A small masked image model, trained from scratch.
Model: 6.67M parameters, 48-pixel images, encoder norm rmsnorm, encoder activation swiglu, encoder patch size [6, 6], encoder width 192, decoder width 128, decoder layers 4.
Training: soap at rate 0.0027, 5700 steps, batches of 256.
Data: trained on photos of arthropod specimens (BIOSCAN-5M), 195000 training examples, 7.5 epochs.
Rows from block 2 of the encoder of a small masked image model, named by matrix and row number. Rows with one number belong to one neuron. Each number is 128 + 32 x the weight over its row's rms, rounded and kept within 0 to 255. All counts start at 0. After the name is the row's rms in percent of the matrix's.
Before each neuron's rows are labels from the 100 images, of 14848, where the neuron reaches its largest size: "top examples" is what is common among them; "place" is the part of the image that holds the peak. Only what is clearly more common there than usual is listed. The data: photos of arthropod specimens (BIOSCAN-5M).
# gate: MLP gate (encoder.blocks.2.mlp.gate.weight, 384x192), inputs 0-95
# fc1: MLP up (encoder.blocks.2.mlp.fc1.weight, 384x192), inputs 0-95
# fc2: MLP down (encoder.blocks.2.mlp.fc2.weight, 192x384, transposed), outputs 0-95

top examples: order Hemiptera
place: centre
gate.345 064 [129 115 156 152 194 135 120 108 147 135 119 125 117 131 128 140 144 150 107 128  99 109 113 144 165 119  99 126 139 120 106 178 113 212 139 206 135 155  76 122  95 119 123 130 158  88 140 231 183 128 127 122 129 126 107 103 131  62 118 165 124 133 131 122 126  68 132 183  30  92 175  38 130  85 136 121 146 121 133 166 148 111 132 140 128 126  43 110 106 141  57 183 128  97  98  96]
fc1.345 065 [130 124 140 175 128 118 120 127 143  99 133 111 138 127 128 112 128 128 168 108 232 148 156 201 140 222 102 126  79  98 112 112 132 130 255 129 126 163 186 133 135 130 156 127 197 157 103  91 107 128  83 153 140 128  68 129 127 176 137 203 178 104 130 128 142 133 138  41 149 130 110 139 127 113 138 131 111 224 124  72  60 112  71  53 131  97 171 126 165 122 152 159 158 124 141 133]
fc2.345 073 [ 88 136 128 105 130 119 131 108  74 126 144 128 130 129 119 141 122 176  78 110  33 138  96 159 135 137  52 130 119  52 125 134 128 124 128 146 126 188 115  82 128 157 125 127 152 164 130 164 133 106 117  98 128 131 119 130 121 144  93 136 146 127 157 224 122 153 128 128 148  86 136 134  99 138 129 125  54 128 128 100 128 121 128 126  61 160 159 172 129 139 157 175 128 131 175 131]

top examples: order Coleoptera
place: middle left
gate.302 123 [122 153 108 218 131  69 114 203 124 115 138 126  86 154 125 134 133  95 139 126  78 123 102 140 138 128 119  79 127 124 125 146 123 114  98 127 133 128 133 141 103   0  83 126 128 119 120 129 119 119 129 149 103 128 128 129 129  99 128 136 124 131 115  87 150 128 135 136   0 144 128 139 123 132 132 124 138 129 118 114 129 121 133 147 156 123 129 132 136 118 141 102 129 136 119 110]
fc1.302 133 [129  86 128  79 126 140 120 110 144 131 123 130 173 140 134 123 146 188 125 126 147 135 125 124 126 127 122 132 126 129  82 121 144 166 153 118 105 132 183 133 202 255 173 123 119 137 136 127 102 130 130 123 136 111 135 112 127 136 129 127 131 132 139 128 110 127 120 115 255 122 128 121 120 126 133 143 119 122 145 124 135 137 117 124 123 160 116 118 121  97 132 137 124 127 132 138]
fc2.302 110 [175 114 149 123 132 145 143 141 156 136 103 122 136 123 131 140 129 127 131  69 102  62 147 145 128 104 133  57 134 123 125 104 131 137 116 137 148 125 134 134 128   9 117 126 116  97 128 124 112  83 130 106 135 131 129 136 126 160 113 122 101 128 149 106 144 128  90  96   0  93 115 176 135 133 137 224 113 127 125 127 134 119 142 136 118 122 197 121 115  33 130 104 126 131  83 126]

top examples: order Hymenoptera
place: centre
gate.316 199 [134 128 124 113 137 175 109 128  56 123 131  90 135 136 139 118 224 125 226 119 253 131 235 141 128 147 131 108 143 142 115 155 142 132 119 129 109 129 139 130 133 111 127 113  75 113 122 244  57 120 141 120 130 112 127  80 139  93 105 105 104 100  74 127 255 137 131 127 173 124 133 115  82 130 120 132 130 141 128 111 146 120 123 135 113 125 152 140 130 103 141 131 136 126 124 133]
fc1.316 186 [121 125 159 134 120 140 122  98 112 131 144  97 135 161 134 129 255 120 131 130 227   0 139  95 127 129  99 133 127 148 100 149 135 125 114 125  67 128 127 111 140 109 128  48 109 128 121 255 144 137 133 127 122  79 132 125 135  30 128  88 137  79 123 141 221 127 130 125 122 126 151 128 126 123 117 128 121 129 128 144 119 122 115 140 127 142 132 129 128 119 129 133 127 133 126 148]
fc2.316 156 [128 154 198 185 134 136 177 128 114 136 129 157 132 129 153 103 125 154 168 120 172 120 127 121 125 125 145 134 132 117 133 139 124  87 131 133  97  94 125  99 127 135 138 128 125 130 120 138 141 102 126 123 135 127 120 131 154 193 123 142 189 146 169 135  30 168 126 126 231 157 134 146 122 108 128 103 163 130 140 169 130 140 126 127 135 133 138 143 140 123 156 139 123 150 169 108]

top examples: order Hemiptera
place: middle right
gate.359 015 [131 129 132 128 128 121 120 128 132 128 116 132 127 128 130 119 101  66 127 128 128 127 123 138 128 123 133 124 129 127 131 129 121 128 133 127 128 121 138 127 126 129 150 129 125 130 128 128  81 128 122 122  66 128 128 128 133 131 129 112 136   0 130 143 128 130 129 128  67 134 126 130 127 127 137 130 128 128 128 122 128 126 128  88 127 134 130 140 129 127 127 122 127 129 127 127]
fc1.359 013 [130 125 132 131 133 162 118 129 125 123 112 119 127 126 128 128 120 144 121 148 128 127 129 109 123 128 141 127 135 129 122 122 129 120 122 109 128 128 128 137 128 129 128 163 161 128 128 250 131 147 127 122 121 132 128 120 127 130 123 127 158 143 135 128 127 126 140 127 200 150 255  96 123 128 128 127 122 129 126 138 127 128 127 173 128 127 121 147 128 120  69 123 129 118 128 128]
fc2.359 018 [128 118 124 129 128 128 124 128 136 128 128 128 128 128 128 128 128 128 124 122 117 128 129 121 138 101 241 123 135 130 128 188 128 106 128 128 128 113 129 136 128 103 128 128 130   0 127 128 128 127 128 118 128 128 128 127 128 120   3 128 128  22 138 120 129 131 128 128 133 129 128 130 128 128 128 128 128 128 128 146 128 116 128 128 102 127 156 128 128 128 131 128 128 133  85 128]

top examples: order Hemiptera
place: middle left; top left
gate.107 234 [ 86 134  67 125 128 126 183 101 173 185 131 134 107 124 128 129  50 130 135 131 126  95 154 186 132 146 216 127 115 129 107 136 138 109 132 127 129 129 126 125 154 127 116 126 148 133 137 136 177 126 126 157 124 122 131 127 119 128 138 126 175 166 134 119   0 127  68 127 127 132 131  28 119 124 129 127 128 125 120  96 140 128 135 116 131 124 103  91 131 122 175  87 129 145  98 135]
fc1.107 229 [224 116 178  90 140 129 118 144  84 109 125 113 143 127 130 124 129 128 146 134 130 255  99  28 122  44 103 146 166 147 191 117 115 110 129 132 138 116 138 135  71 100 126 130 122 112 120 124   0 126 126 125 119 132 127 142 128  97 128 131  26 111 126 163 227 213 154 163 135 130 111 128 128 128 128 133 128 130 132 132 125  82 127 126 134 154 122 144 130  86 141 125 127 128 146 107]
fc2.107 186 [137 184 127 139 113 128 128 111 150 126 127 128 119 124 124 121 137 131 130 127 121 128 114 255  96 145 157 114 130 131 128  98 128 115 120 120 126 124 194 141 141 108 137 135 142 152 130 120  94 105 128  91 131 131 128 130 128 115 128 179  78 104 133 129 133 128 116 129 116 135 110 111 168 121 107 128 128 130 129 179 131 152 141 117  83 102  74 124 127 124 155 150 128 129 225 126]

top examples: order Hemiptera
place: bottom centre; centre
gate.220 112 [112 221 128 149 145 126 133 129 123  46 133 125 100 126 173 126 128 128 127 125 123 122 135 126  74 101 137 178 105 129 147 121  96 129 124  56 123 129 144 134 106 131 137 114 132 130 111  28 117 128 114 130 111 131 120 129 137 113 130 123 116 117 120 154 123 128 117 120 128 126 169 102 165 121 130 133 140 159 116 127 126 129 139 119  63  80  58  93 114 128 133 167 147 125 242 129]
fc1.220 155 [127 107 128 141 134 134 129  65 127 160 115 131 142 161 103 124 107 128 126 137 130 119 128   0 133   0 124 128 156 127 125  97 127 132 130 127 114 117 124  75 133 117 102 126 126 130 129 168 136 120 128 128 139 128 136 131 122 119 128 134 129 155 145 101 162 103 134 135 132  79 127 137 117 130 128 126 123 104 135 136 132 130 120  76 132 133 193 136 135 126 123 114 114 128 126  71]
fc2.220 114 [ 64 153 140 127 129 119 154   0 128 133 128 126 131 133 128 128 130 129 131 129   0 141 129 241 151 130 100 150 111  82 130 101 128 127 114 129 125  52  72 110 130 128 128 145 228 134 105 121 144 156 132 173 146 113 126  91  92 232 153 127 127  67  72 134 138 128 169  82 144 129 118 103 121 141 102 142 116 119 132 126 142 119 135 159 108  96 106 156 127 130  82 118 127 126 146 139]

top examples: order Hemiptera
place: top centre; centre
gate.90 072 [157 123 128 137 162  85 107 129 129 140 170 109 128 153  78 141 125 123 116 133 135  58 133 216 204 226 127  91 139 126 128 140 144 164 128 143 120 154 115 112 129 115 128 171 112 131 102 114 128 140 134 137  70 137  88 132 127 133 154 128 151 154  93 153  42 128 135 129  95 105 124 155 128 128 169  56 150 141 128 144 116 205 145 135 127  92 145 144 117 106  69  84 104 152 139 102]
fc1.90 065 [ 92  72 124 103 100 130 168 142 128 143 179 106 127 131 196 143 154 122 100 135 120 138 171 135 145  94 210 126 127 130 120  92 131 133 128  94  98 128 128 119 113 158 126 130 134 127 133 131 133 128 118 139 130 129 183 130  66 226 131 124 196 133 235 139 103 107 100 125 111 131 159 125 125 130 195 123 135 129 128  95 143 134 131  96  98 175  92 148 147 140  97 128 128 129 160 189]
fc2.90 086 [115  96 100 119 127 129 145 127 152 129  99 131 134 128 123 127 128 123 188 196 132 122 148 113 164  98 147 124  65 119 128 124 128 123 111 124 141 123 122 123 111 192 125 128 122  40 101 130 130   0  21 119 127 128 100 161 128 112 125 153 103 140 124  82 130 132 117 131 194  79 130 138 110 128 172 154 208 124 134 255 126 136  94 128  66 126 132 152 127 141 136  85 128  73 128 128]

top examples: order Coleoptera
place: bottom right
gate.270 201 [128 128 122 135 155 147  90  86  76 149 130 116 124 132 133 127 146  65 123 120 127   0 134 104 150 137 134 128 124 120 130 131 111 130 142 104 134  99 145 118 143 128 122 127 132 140 128 168 135 135 141 136 130 122 168 128 135 128 113  98 213 115 125 125  83 126 116 117 130 126 129 135 127 135 135 147 121 174 128 121 132 149 125  29 121 133 132  92 128 128 116 128 132 117  90 143]
fc1.270 226 [126 125 136 130  92 122 190 204 145 117  97 149 128 126 119 128 112 169 153 119 130 255 129 151  95 125 130 131 127 125 128 102 146 128 117 130 120 133 125 127 126 127 127 113 115 119 128  97 125 126 119 103 118 133  93 134 128  97 140 201  84 134 140 133 197 131 133 140 105 143 130 134 128 118 113  99 203  80 132 122 118 103 133 185 134 127 108 170 129 128 125 128 122 148 130 123]
fc2.270 187 [100 124 124 115 143 172  89 129 133 124 134 128 151 127 114 130 129 158 141 130  90 128 126 128 123 128 149 125 102 130 128 156 128 147 125 113 127 113 117  95 116  90 126 129 126 123 249 128 155 137 105 132 129 130  61 164 124 109 144 129  28 125 150 109 124 128 129 136 140 122 113 107 104 125 126 129 126 118 127 137 122 147 129 152  45 113 143 195 129 150 100 135 137 132 128 126]

top examples: order Hemiptera
place: centre
gate.80 046 [106  96 125 145 111 129 122   0 110 117  75  93 128  89 133 129  78 157 130 127 121 127 140 126 139 131 152 205  92 125 147 103 154  92 130 110 186 155  96 140 114 164  88 155 129 143 128 140 145  51 130 147 130 125 134 217 113 129 130 128  49 136 133 130 148 102 131 158 108  81 187 127 132 135 108 154 190 127 118 106 106 127 131  89 200 123 144 129 123 127 111 130 134 126 169 134]
fc1.80 045 [166 102 126 168 128 142 131  98 137  93 130 255 139 125 136 102 139 135 216 121 165 128 142 142 131 124 127 109 131 183 121 134 125 127 138 106 126 114 124  86 108 130 139 152 144  84 127  92 130 144 127 120 178 130 128 140 101 119 124 104 144 156  80  75 129 127 122 135 119 118 180 118 122 115  99  77 121 105 136 128 152 105 153 124 132 148 124 132 111 144 126 134 136 118 128 176]
fc2.80 062 [149 143 126 129 128 128 129 128 133  99 128 127 128 128  84 128 130 124 129 189 135 129 135 124 135 145 143  95 191 127 131 132 128 149 128 149 128 124  77 132 129  68 127 124  86 147 255 124 255  82 128 175 128  85 128 130 128 129 136 125  90 117 201 118 128 110 149 130 130  96 128 173 129 129 132 127 138 128 128 193 127 125 128 134 117 132 113 132 128 155   0  84 128 146 128 130]

top examples: order Coleoptera
place: middle left
gate.238 027 [ 80 136 105 129 129 136 112 145 106 126 143 136 124 129 130  97 135 106 121 119 139 145 142 118 145 121 119 118  78 227 137 133 100 137  68 145 131 228 129 115  98 138  30 124   9 128 119 126 123 121 103 139 120 128  78   0 130 145 128  97 123 117 102 127 153 126 142 131 133  74 128 128 130 138  80  33 134 129 135 170 181 128 138 128 123 164 178 115 125 117 172 122 130 106 103 140]
fc1.238 024 [115 138 118 173 130 176 129 126 123 154  98  87 112 127 128 146 202 124 255 228  48 127 127 145 120 135 127  95 131 126 159 133 111 118 118 143 128  70 143 136 124 255 131 139 191 119 119 108 106 161 126 126 109  99 107 137 148 128 128 151 125 111 141 131 112 135 169 124 151 132 103  64 125 119 128 175  35 129 102  90 112 134 125 114 132  76 119 172 142 142 102 141 127 124 117 197]
fc2.238 024 [122 129 103 135 128 128  85 128 159 134 128 136 128 128 128 130 134 140 160 122  91 129 130 149 105 133 131 154 130 174 128 128 128 144 128 133 125 101 138 148 140 134 128 128 126 130 134 146 113 112 113 169 128  95 128 151 128  65 128 122 103 145 125 162  77  58 110 128  94 146 119 124 101 124 118 122  49 128 128 104 128 144 128 127 159 127  10 100 128 125 126 130 128 166 118 128]

top examples: order Hemiptera
place: centre; middle right
gate.241 032 [138 192 128 126 143 119 125 178  97  97  63 134 126 131 133 114 128  86  99 126 183 114 123 121 127 115  23 117 143  99 129 116 140  99 117 167 131 157  91  92  77 130 174  86 123 110 133 143 213 124 128 115 198 148 128 168  81 146 127 176 128 249 168 132 114 128 125  67 126 127 128 127 128 139 122  55 128 128  96 143 132  46 173 124 141 122 146 109 171 127 101 130 127 138 118 127]
fc1.241 026 [149 146 145 164 140 134  73 130 139  95  59 144 165  99 120 160 119 206 120 135 214 105 212  90 185 145 107 138 125 116 114 100  59 130 125 122  96 171 154 130 121 128 130 131 127 142 126 179 127 190  99 128 163 107 129 107 126 120 136 211 134  82  78 133 201 123 189 128 105 126 150  93 131 135 117  79 151 137 120 141 123 144 122 145 129  68 122 127 123 122 135 220 155 219 113  50]
fc2.241 034 [123 129  42 195 129 128  36 125 144 123 129 129 127 128 119 123 129  99  82  65 126 128 155 128 121 152 132 115 139 134 128 127 128 141 120 136 126 175 114 123 127  54 129 128  68 120 150 128 108 103 131 185 124 131 128 134 128  78 128 134 161 138 210 225 116 115 128 128  91 130 125 133 127 126 164 130 141 128 128 122 128 255 128 108  51 147 138 137 128 121 127 134 128 128 138 128]

top examples: order Coleoptera
place: top centre
gate.125 109 [121 115 129 108 126 142 154 133 147 159 133 121 159 126 125 126 121 124 139 103 108 126 129 144 127 104 141 162 107 122 115 113 127 129  46 129 130 128 125 126 124  75 104 135 130 128 136 125 135 140 136 119  72 208 170 126  97 143  27 135 133 121  86 164 107 167  92 159 117 158 146 130 127 125 221 126 156 126 128 135 120 141 127 150 141 140 141  90 128  98  80 132 131 153 115 122]
fc1.125 149 [111  98 130 124 126 141 134 128 135 138 126 130 180 128 129 155 128 102 140 125 135 131 129 167 133 128 126 132 129 127 117 125 135 145 123 127 122 126 131 134 124 122 128 130 131 127 133 121 138 146 153 125 129 129 128 119 127 114 117 134 134 127  68 130 131 217 117 133  94 136 140 129 125 123 139 126 136 127 159 138 132 186 114 112 116 134 136 118  70 127   9 124 128 136 119 131]
fc2.125 161 [ 83 127 128 113 140 117  33  94 102  58 140 130 128 130 131 128 136  92 133 129 127 124 154  68 130 133 117  97 120 127 110 122 130 195 128 110 127  98 111 228 128 133 125 127 247 119 126 113 147 123 122 126 154 126 122 131 128 135 129 116 124 144 170 127 158 137 138 128  63 129 143 157 129 142 130 126 107 132 128  87 140 183 133 140 131 243 146 124  99 118 126 128 113 138 127 131]

top examples: order Hymenoptera
place: centre
gate.182 029 [157 101 128 122 124 136 170 131 188  83  40 126 118 130 128 138  89 126 150 154 195 136 116 255  76 149 141 105 127 170 128 129 110 133 130 113 137 115 102 153 121 128 133 128 106 161 111 149 132 127 146 168  64 115  94 130 128  48 122 110 130 142 139 143 124 126 113 111 184 110 120 113 127 155 114 121 126 127 122 135 127 128 104 100 115 141 114 121 179 126 166 123 112 120  72 114]
fc1.182 029 [  0   0 129 140 129 203 122 130 135 163 124 138  91 127 116 140 144 137 122  67 207 139 183  87 140  92 125  89 127 154 131 130 153 165 118  88 124 128 114  91 150 128 110 156 121 111  88 120 219 123 129 122 162 127 114 140 125 121 129 143 166 130 117 154 137 218 123 128 122 129 113 117  86 136 108 127 125 147 126 122 127 129 124 109 124 106 186 140 130 119 157 128 129 136 104 126]
fc2.182 026 [143 142 137 155 128 128  72 123 127 136 128 128 127 128 138 125 123 126 121 245 183 128 142 137 130 112 130 132 132 131 128 137 128 143 128 125 139 141 119  69 119 128 128 128 119 255  86 128 171 167 118 147 128 127 128 112 128 123 128 127 143 133 102 136 120 130 128 128  73 121 125 114 160 127 184 127 115 128 128 123 128 178 128 132 107 106 165 197 128 138 137 227 128 154 128 128]