{"color_jitter": 0.1, "encoder_norm": "rmsnorm", "encoder_norm_position": "pre", "encoder_fused_qkv": false, "encoder_bias": "all", "encoder_layer_scale_init": 0.01, "encoder_parallel_block": false, "encoder_width": 192, "residual_init": "none", "optimizer": "soap", "one_sided": false, "batch_size": 256, "lr_schedule": "wsd", "adamw_weight_decay_other_params": 0.01}
Rows from block 2 of the encoder of a small masked image model, named by matrix and row number. Rows with one number belong to one neuron. Each number is 128 + 32 x the weight over its row's rms, rounded and kept within 0 to 255. All counts start at 0. Numbers have three digits each.
Before each neuron's rows are labels from the 100 images, of 14848, where the neuron reaches its largest size: "responds to" is what is common among them. Only what is clearly more common there than usual is listed. The data: photos of arthropod specimens (BIOSCAN-5M). In brackets: how many of the 100.
# gate: MLP gate (encoder.blocks.2.mlp.gate.weight, 384x192), inputs 0-95
# fc1: MLP up (encoder.blocks.2.mlp.fc1.weight, 384x192), inputs 0-95
# fc2: MLP down (encoder.blocks.2.mlp.fc2.weight, 192x384, transposed), outputs 0-95

responds to: order Hemiptera (30)
gate.300:132140124137131156132127134187121125139144128128168130137099128153128128172133095127165126143128120143148157128114132110115122129156154120132140085201161098124125147117129180128117128135117117255097125109133128255135168128105214090139122125143128135168134104120142130124123024127164119138
fc1.300:105119157109112129125085126110130120084126132138080139114132137131132108103122230159000132122126141128128122129150134129130132121122000133126119141134129139129139118131119037114141134120186140103127147158102180000127102141119114126128150141130134127121139163129107149135130126133114132044
fc2.300:102131109169126135156103086128131101117093149128127150193126133113157173129125114126111135128126128107126128154128000117129124135132124148152145125173158136131154165129127126121125148115126145121120142146120122118067144130166125138131139255127126129160134145118128130120203159121153136134

responds to: order Hemiptera (30)
gate.43:152131117160129136123069100131006126127143127124119159168118189124149097142132199110144172130124194111124150132114118164149123126132167143156084086096157150122128109132161152122101151145129125162116133118129114129109101134153131119126132127127128141004174133184138130153121133168143145136
fc1.43:157084105140153156166124097142085056137124129132072165134131181133110080151125137110142101118126182020034113095129116210178104157188149141117138026062136145151205127142163231133133192128136128147128160133134081122126133126210121097110129161082122109092129159149134145151131127138133150117
fc2.43:076131127104123127132179182145133128129128118130067096012160129136097103147158126150131144138133126157128187122165106119149127139123144109116160132088169088124127104104128024135110207138129074128164153128056102127250131126136133080128128131140123128164182085106113131139123124128140118137

responds to: order Hymenoptera (41)
gate.36:135149114123135108162145104140129114148130129108150148050111126138128002155120070126127125119102157126130129136114129077133130118115125124128128119212043037128119108127128128126208129103143120133135128133131140130035128129128082126129112123078139131118121028000179199105128121123130130138
fc1.36:109181127126131131188135128100134118128127128123159135060081126134105000142130125174110169128113139085179130136133132110132130116119128119152064125139123021107122120117127128122172124099129116113130137142068125117076128137124127118132119136130129147138128001004134176121132137121129122129
fc2.36:129125064086127132200141108162064109132038106102113154146102126129110109113132110182131131134158109144130186135137123162149129163126143143139129116100140195117129137117128099121152123130122092145173129126133099128145122117111124124112147143065126143124129255144108130112072125122172137130

responds to: order Hymenoptera (42)
gate.65:074125132102127127145128110138130128155130125131140128130120053180128081099126108128129135088123119108135133088117124160160139162136136131127129125128120129093123136130160122128127061121216132167050127116125000129126130124130101227095122129110143145138130089128143128129123136126125124158
fc1.65:102111127129125133169112128122137154127129128172139077126116046135147095105125164137138170121122129113128000128061129137108129130097160096125125123183132107129131129140128133129127112128129133120128116113060055129175127110089128128121125123127132129098117048108138143063126109125160130130
fc2.65:146131127123129128150130134231126136127125136133136138071174124177127097206120128172141123124130131149126178127138091130128155124124120174119127179120168122129139137147129143173143129124025128085131126127140098130129106133129133126128129133123125129081172117131138131110211127128122107117

responds to: order Hymenoptera (41)
gate.378:142147161103082123135119130000180122110101165124165129119151199109138065155051126117104146090119136104000104199126121099128107104136088131135106132129127121146128141124133168128124165121160129049127134121124106118098133126104212082120118130129112124130130138131121118131105116127129110126
fc1.378:133125137130153255126133133128237125167131157121147132178126119159132109171144121106128135134070122149127133125114133126135153111137115162110051152125137151103116123119171101124132126103139134138160160116112078195123137131119125090238119217132130128131062124162112117128103137127148237130
fc2.378:129146113107126128168119056139134119125123128126110125114091127125150150083116181121132131134124078142128131125152131170107141136128130216108152119121115121129144127121130226127144093136162116186115129119118155122100163130114128209141119189110133117201117131189079128127126125128128150127

responds to: order Hemiptera (36)
gate.152:139123131126161121132133128121094126140092128128130164113167128129134123108133126122132122104127161128200115125129144117192122153255117117128134118069065126119167100130129117124131128121038133139136131143150128081129127127112057119142139123135140080126132160130140146129151126137113129121
fc1.152:124124120132128130111131196001125124121106120128155148137220109132125094084131160120164100126161128107144128124114150129183127130227135107130150152031100123130197130157129145135128131127070143145132129120128142090128144082133104099132135123129127098136122139157085127000130136130130128124
fc2.152:128096126089138149116114129130130132120121104129129119226248124123144129134135133151128108112163127162132131128148113122139154127146135129076134142126142000134135122134141137129150106191129185169119129124109126125103142125162129111135130039108107128128141158127124127134000131127103105129