Weights of a small masked image model: batches of 256.
Rows from block 15 of the encoder of a small masked image model, named by matrix and row number. Rows with one number belong to one neuron. Each number is 500 + 25 x the weight over its row's rms, rounded and kept within 0 to 999. All counts start at 0. Numbers have three digits each. After the name is the row's rms in percent of the matrix's.
After each neuron's rows are labels from the 100 images, of 14848, where the neuron reaches its largest size: "top examples" is what is common among them. Only what is clearly more common there than usual is listed. The data: photos of arthropod specimens (BIOSCAN-5M). In brackets: how many of the 100, against the usual share in percent.
# gate: MLP gate (encoder.blocks.15.mlp.gate.weight, 384x192), inputs 0-63
# fc1: MLP up (encoder.blocks.15.mlp.fc1.weight, 384x192), inputs 0-63
# fc2: MLP down (encoder.blocks.15.mlp.fc2.weight, 192x384, transposed), outputs 0-63

gate.12 071:510499492500504495508544499523486504504523484500486525509500503498481527402408524474480466531503461516498488502504504489490498508504529506477495504496504516538503502513475505495510549501525579
fc1.12 209:502512512502502500324501511514499501500500484501500499498498507500498496497506500500500505494479511499537514504501500522505499498499489496500501503517495501499494520500513492499500500501500500
fc2.12 238:494505498499496503292481508500498500497501499501500500505479492501498502500515500501503502505496504496501518516501498505501498502500495506491500498502508498503499468498502499499507502505499505
top examples: order Hymenoptera (46 vs 20.4)

gate.248 026:584520489495502500497512499495500501497500506488482497500532500507515525474499504491493504498496505542500570476505483484499519517493499497507500496487505527463511502496502555486493597495496500
fc1.248 022:504459467502502501503517472576505500496493515491500476497547482488495499502488511509476494501494498500501494482503497513500517500500500441367501525500502498480500507514500501503515524439526508
fc2.248 015:496521431500500500510561461500501500511486500499511517500498500500491445500481500500494501500500583500487528508501500458502535498500501498500500512500501500504501547500500500499500489479501481
top examples: order Hemiptera (35 vs 11.3)

gate.321 121:502477500500497487495500741502500495487497501515495495500499509508498500474505503499501497501538502500500495497521497501495502498491501500501499523504496499496517496495500500501505553504495502
fc1.321 245:500479501500498499498497685501499497499499499500498498500502502503499500499503501500500501500509499500497500495505500501499503500499500493501498501503499500498512498499500499501501501502494501
fc2.321 165:495499491503501496469493335503501499504500503500513496498513509502517500500507500500500513509497519499506529497499500505500544497512484515486496507498500494501494490500506502511482530509551501
top examples: order Diptera (64 vs 30.7)

gate.305 155:513496455499500499498504383470498501498503502496510509499506497492517486555500481500464497490500480558500470499539500488495493497504493527500502505497504501500513485505496494455496496506505509
fc1.305 171:496484516493501500481493578512500492507499500499496480500491503508493512493498510504518502507500513476502507515455500504505501504503501479504499498500497494499493510496502500502501507498468498
fc2.305 127:501503476499511510521495473506502525567516506539532500497495541507494496499538500500502501486495483504500512485499512526451533502505499505493502496509477497549473500501495495506489522498516498
top examples: order Lepidoptera (26 vs 7.3)

gate.315 011:488521498500502500562504501496500500500500505500498500499501446498497452500528500497509500500500500504500535499527506548501500500494500499500502533500504497503500499501500498501499486512502507
fc1.315 009:499603500501500500569499455499502501500500501500493558500502499506499491503532497500477500502498472473495500500549496566499499496504544492502469500501501490436500494501500530500500470500507526
fc2.315 008:500560499500504500509500496500500500500500500484498479500497500500502481500504500500542502503509572500578453508500500740531502503500502499500500491500498500499500497500500500499500433512496495
top examples: order Hymenoptera (47 vs 20.4)

gate.323 107:491498501500492501499522560497497498502496506509521505503500505486504496501501506499493499492488489465501517504438509558502499503488544471506508496507500474483521519497517513487500350506508499
fc1.323 095:492457503495511529527489535500461503498497503528442510511502492511479509508345503499519500502509507502499503460443489499499506479502512538524493490557525534500508490525501493499504497508566499
fc2.323 101:501489475500483501557453490501498500480494500493507499487399504500528494498554500501553482488494504500502576504508500508476510497511516489483500509500512501504500513495491500498500521539493507
top examples: order Hymenoptera (45 vs 20.4)

gate.195 308:505509501500500498622499581501499499500501518501496489500508500495484476502503500503490521500501504497500509483505502516498500510498501505504499500497500493515500499486500499499506476477498487
fc1.195 218:499500505499500503406500461499501500503493496491510500500501507501540506485477506492510499495498498502509492533488496493502508496501492483499499493506500507471511496506500499501495500504500509
fc2.195 130:500500475506501515519536474500500478492600458503489503501501499500439498497495500500502580502493522494423501543500500502503501528508493496505498499495500492500490512498509498515495502497469499
top examples: order Hymenoptera (57 vs 20.4)

gate.230 234:502492506503498504638493502509501518528500502493502500500494522510505479496500500498502494504498504501488500500495499500489499501500500500500497500495500502501491501500504500500509504499436502
fc1.230 204:494502498495498497398506492483496483484502500504498500499502461481496524502499500521497509497509499498514508496498492500517501499503503500502506507503501498498503497498494503498494494500530498
fc2.230 158:498508471496545484520463479506486497500444502501501488493495499503538479501494500500499497506562551501501502599497501496524527500493494511498500501490502495500499500508498499517492531492481515
top examples: order Hymenoptera (57 vs 20.4)

gate.219 160:506501502504498514566507503500502503501500505517551505500489502494454498521584508500382515492508504501499467500492521499497516513528503500497522494497501494496505510482496514498503500462480507
fc1.219 163:520488500497498495486466495500499500490509486494451496498502493507502502488480499501645487512480498504500533500522491508504493484472501501514499499500498507503504492501503482500497524516585477
fc2.219 224:505481467486493490669394496504479493507497502482528494487503510500505499513562499498443497499464496502500500518492484501498511500513502500475502502500492500547500498498501502496503496451500497
top examples: order Lepidoptera (25 vs 7.3)

gate.190 051:525515499503492516502508588512500498492505499452500525499501505508493505499485495499555489502507491448500534507494481477500493505493499531499500496503499490492496519515502501500499350497599498
fc1.190 034:503588499503498512501471513497569510516486501511452506506480449498484519500471498498500512494511500508494510544484494537512500500498501494505532499506503502512553496500498488493494434533472459
fc2.190 034:500484486500509499470447433500502500501498500512521462499497500500467495500486500500562471463497519500546470490488500488458523442500513493493500495500515522429544502500500500520500556580520506
top examples: order Coleoptera (50 vs 16.8)

gate.350 084:490498498468467504513494486504504502498500498503492509504513495501501583481594496520515504503502490491498502513497494502500487494491496505503513477500502509490497507498501500499505437496499551
fc1.350 067:514474526495509514490492509515514499496495498552549509498511440500489515520413504502502486517498513503503485481502475485502509528533476515508482505496496493501500484476552528513498535494599522
fc2.350 068:503469488499482487494497538500506499503491500392509525496559500500502477502493501512504517537415507500521409567503505501504498499506499509564501500502513499507489483479508500494499528476494493
top examples: order Hymenoptera (44 vs 20.4)

gate.155 026:506502499476502516499495520440505500496501495488512492501472541500504505500554483544519503502574494500501446500487483498503503498453501490500506501503515534500497501498475598501497500496481500
fc1.155 030:491501500499502506486462470490506498479490498502513494498488513499494508501499500498499407506494485488519520493432563502494496502499509510500495403416501500500512511492493502500481500477496507
fc2.155 017:500477486500499501506500438500500500448499500421512504500480499500500544500505500500524507499504497500507460462639500448457471496493496494500500450500500500514500506500500500523500382496512477
top examples: order Coleoptera (42 vs 16.8)

gate.265 020:500500500500500500498500391497500500500500500500502500500500500500500498500500500500493501500500500500500499489500341467500500500500500502500500575500500500500500500500500500500500501500316500
fc1.265 010:500500500500500500501500508506500500500500500528500500500499500500500471500487500501500500500500500406500501501500500500500499499500500500500500500500500500500429500500500500500500497500500500
fc2.265 006:500504499500500500497505495500500500500500500365500499500500500500493522500512500500499503210502500500498498499501500499493496500500551502500500500500501500500500500500500500501500494503481512
top examples: order Diptera (61 vs 30.7)

gate.331 178:501505510485499514537498424501499499500508529617497480501500530497499512491497502491484500500498494515513499511494501462488504499515503508513507498500501465494524499497509470497510417501506490
fc1.331 181:502504499484505507501504348499500513500508548559495458500500543492501511490500504500477487497490495522505497509496500449478493500508506500508503500501499465500527499495518489499514413500513500
fc2.331 171:508509499500456500472477512500500501530502535566529495508486501512485499499492500496499503496499461499507527528495492524494500492501500522503500482505480503495535500500501505500500518487496499
top examples: order Diptera (63 vs 30.7)

gate.67 205:500503520498508499500500751502499503502499494460499500503498508503488508501519501502500499500488500502501518492502500514500500504509494501499489505501501502502500491499501503501497539484514507
fc1.67 194:500509520508507500501500737502501504502499500501500501502498506502491509506510500501498499496493500502507514488500501513501506505502500502497488519502499501508500485496500504502498549463507504
fc2.67 154:501511529505506503457499382506502495500500500497516508495524501484522501501475500500500472487488541502520506508493498488501405499503470501501514497500501488500530517504505502501499482564444460
top examples: order Diptera (76 vs 30.7)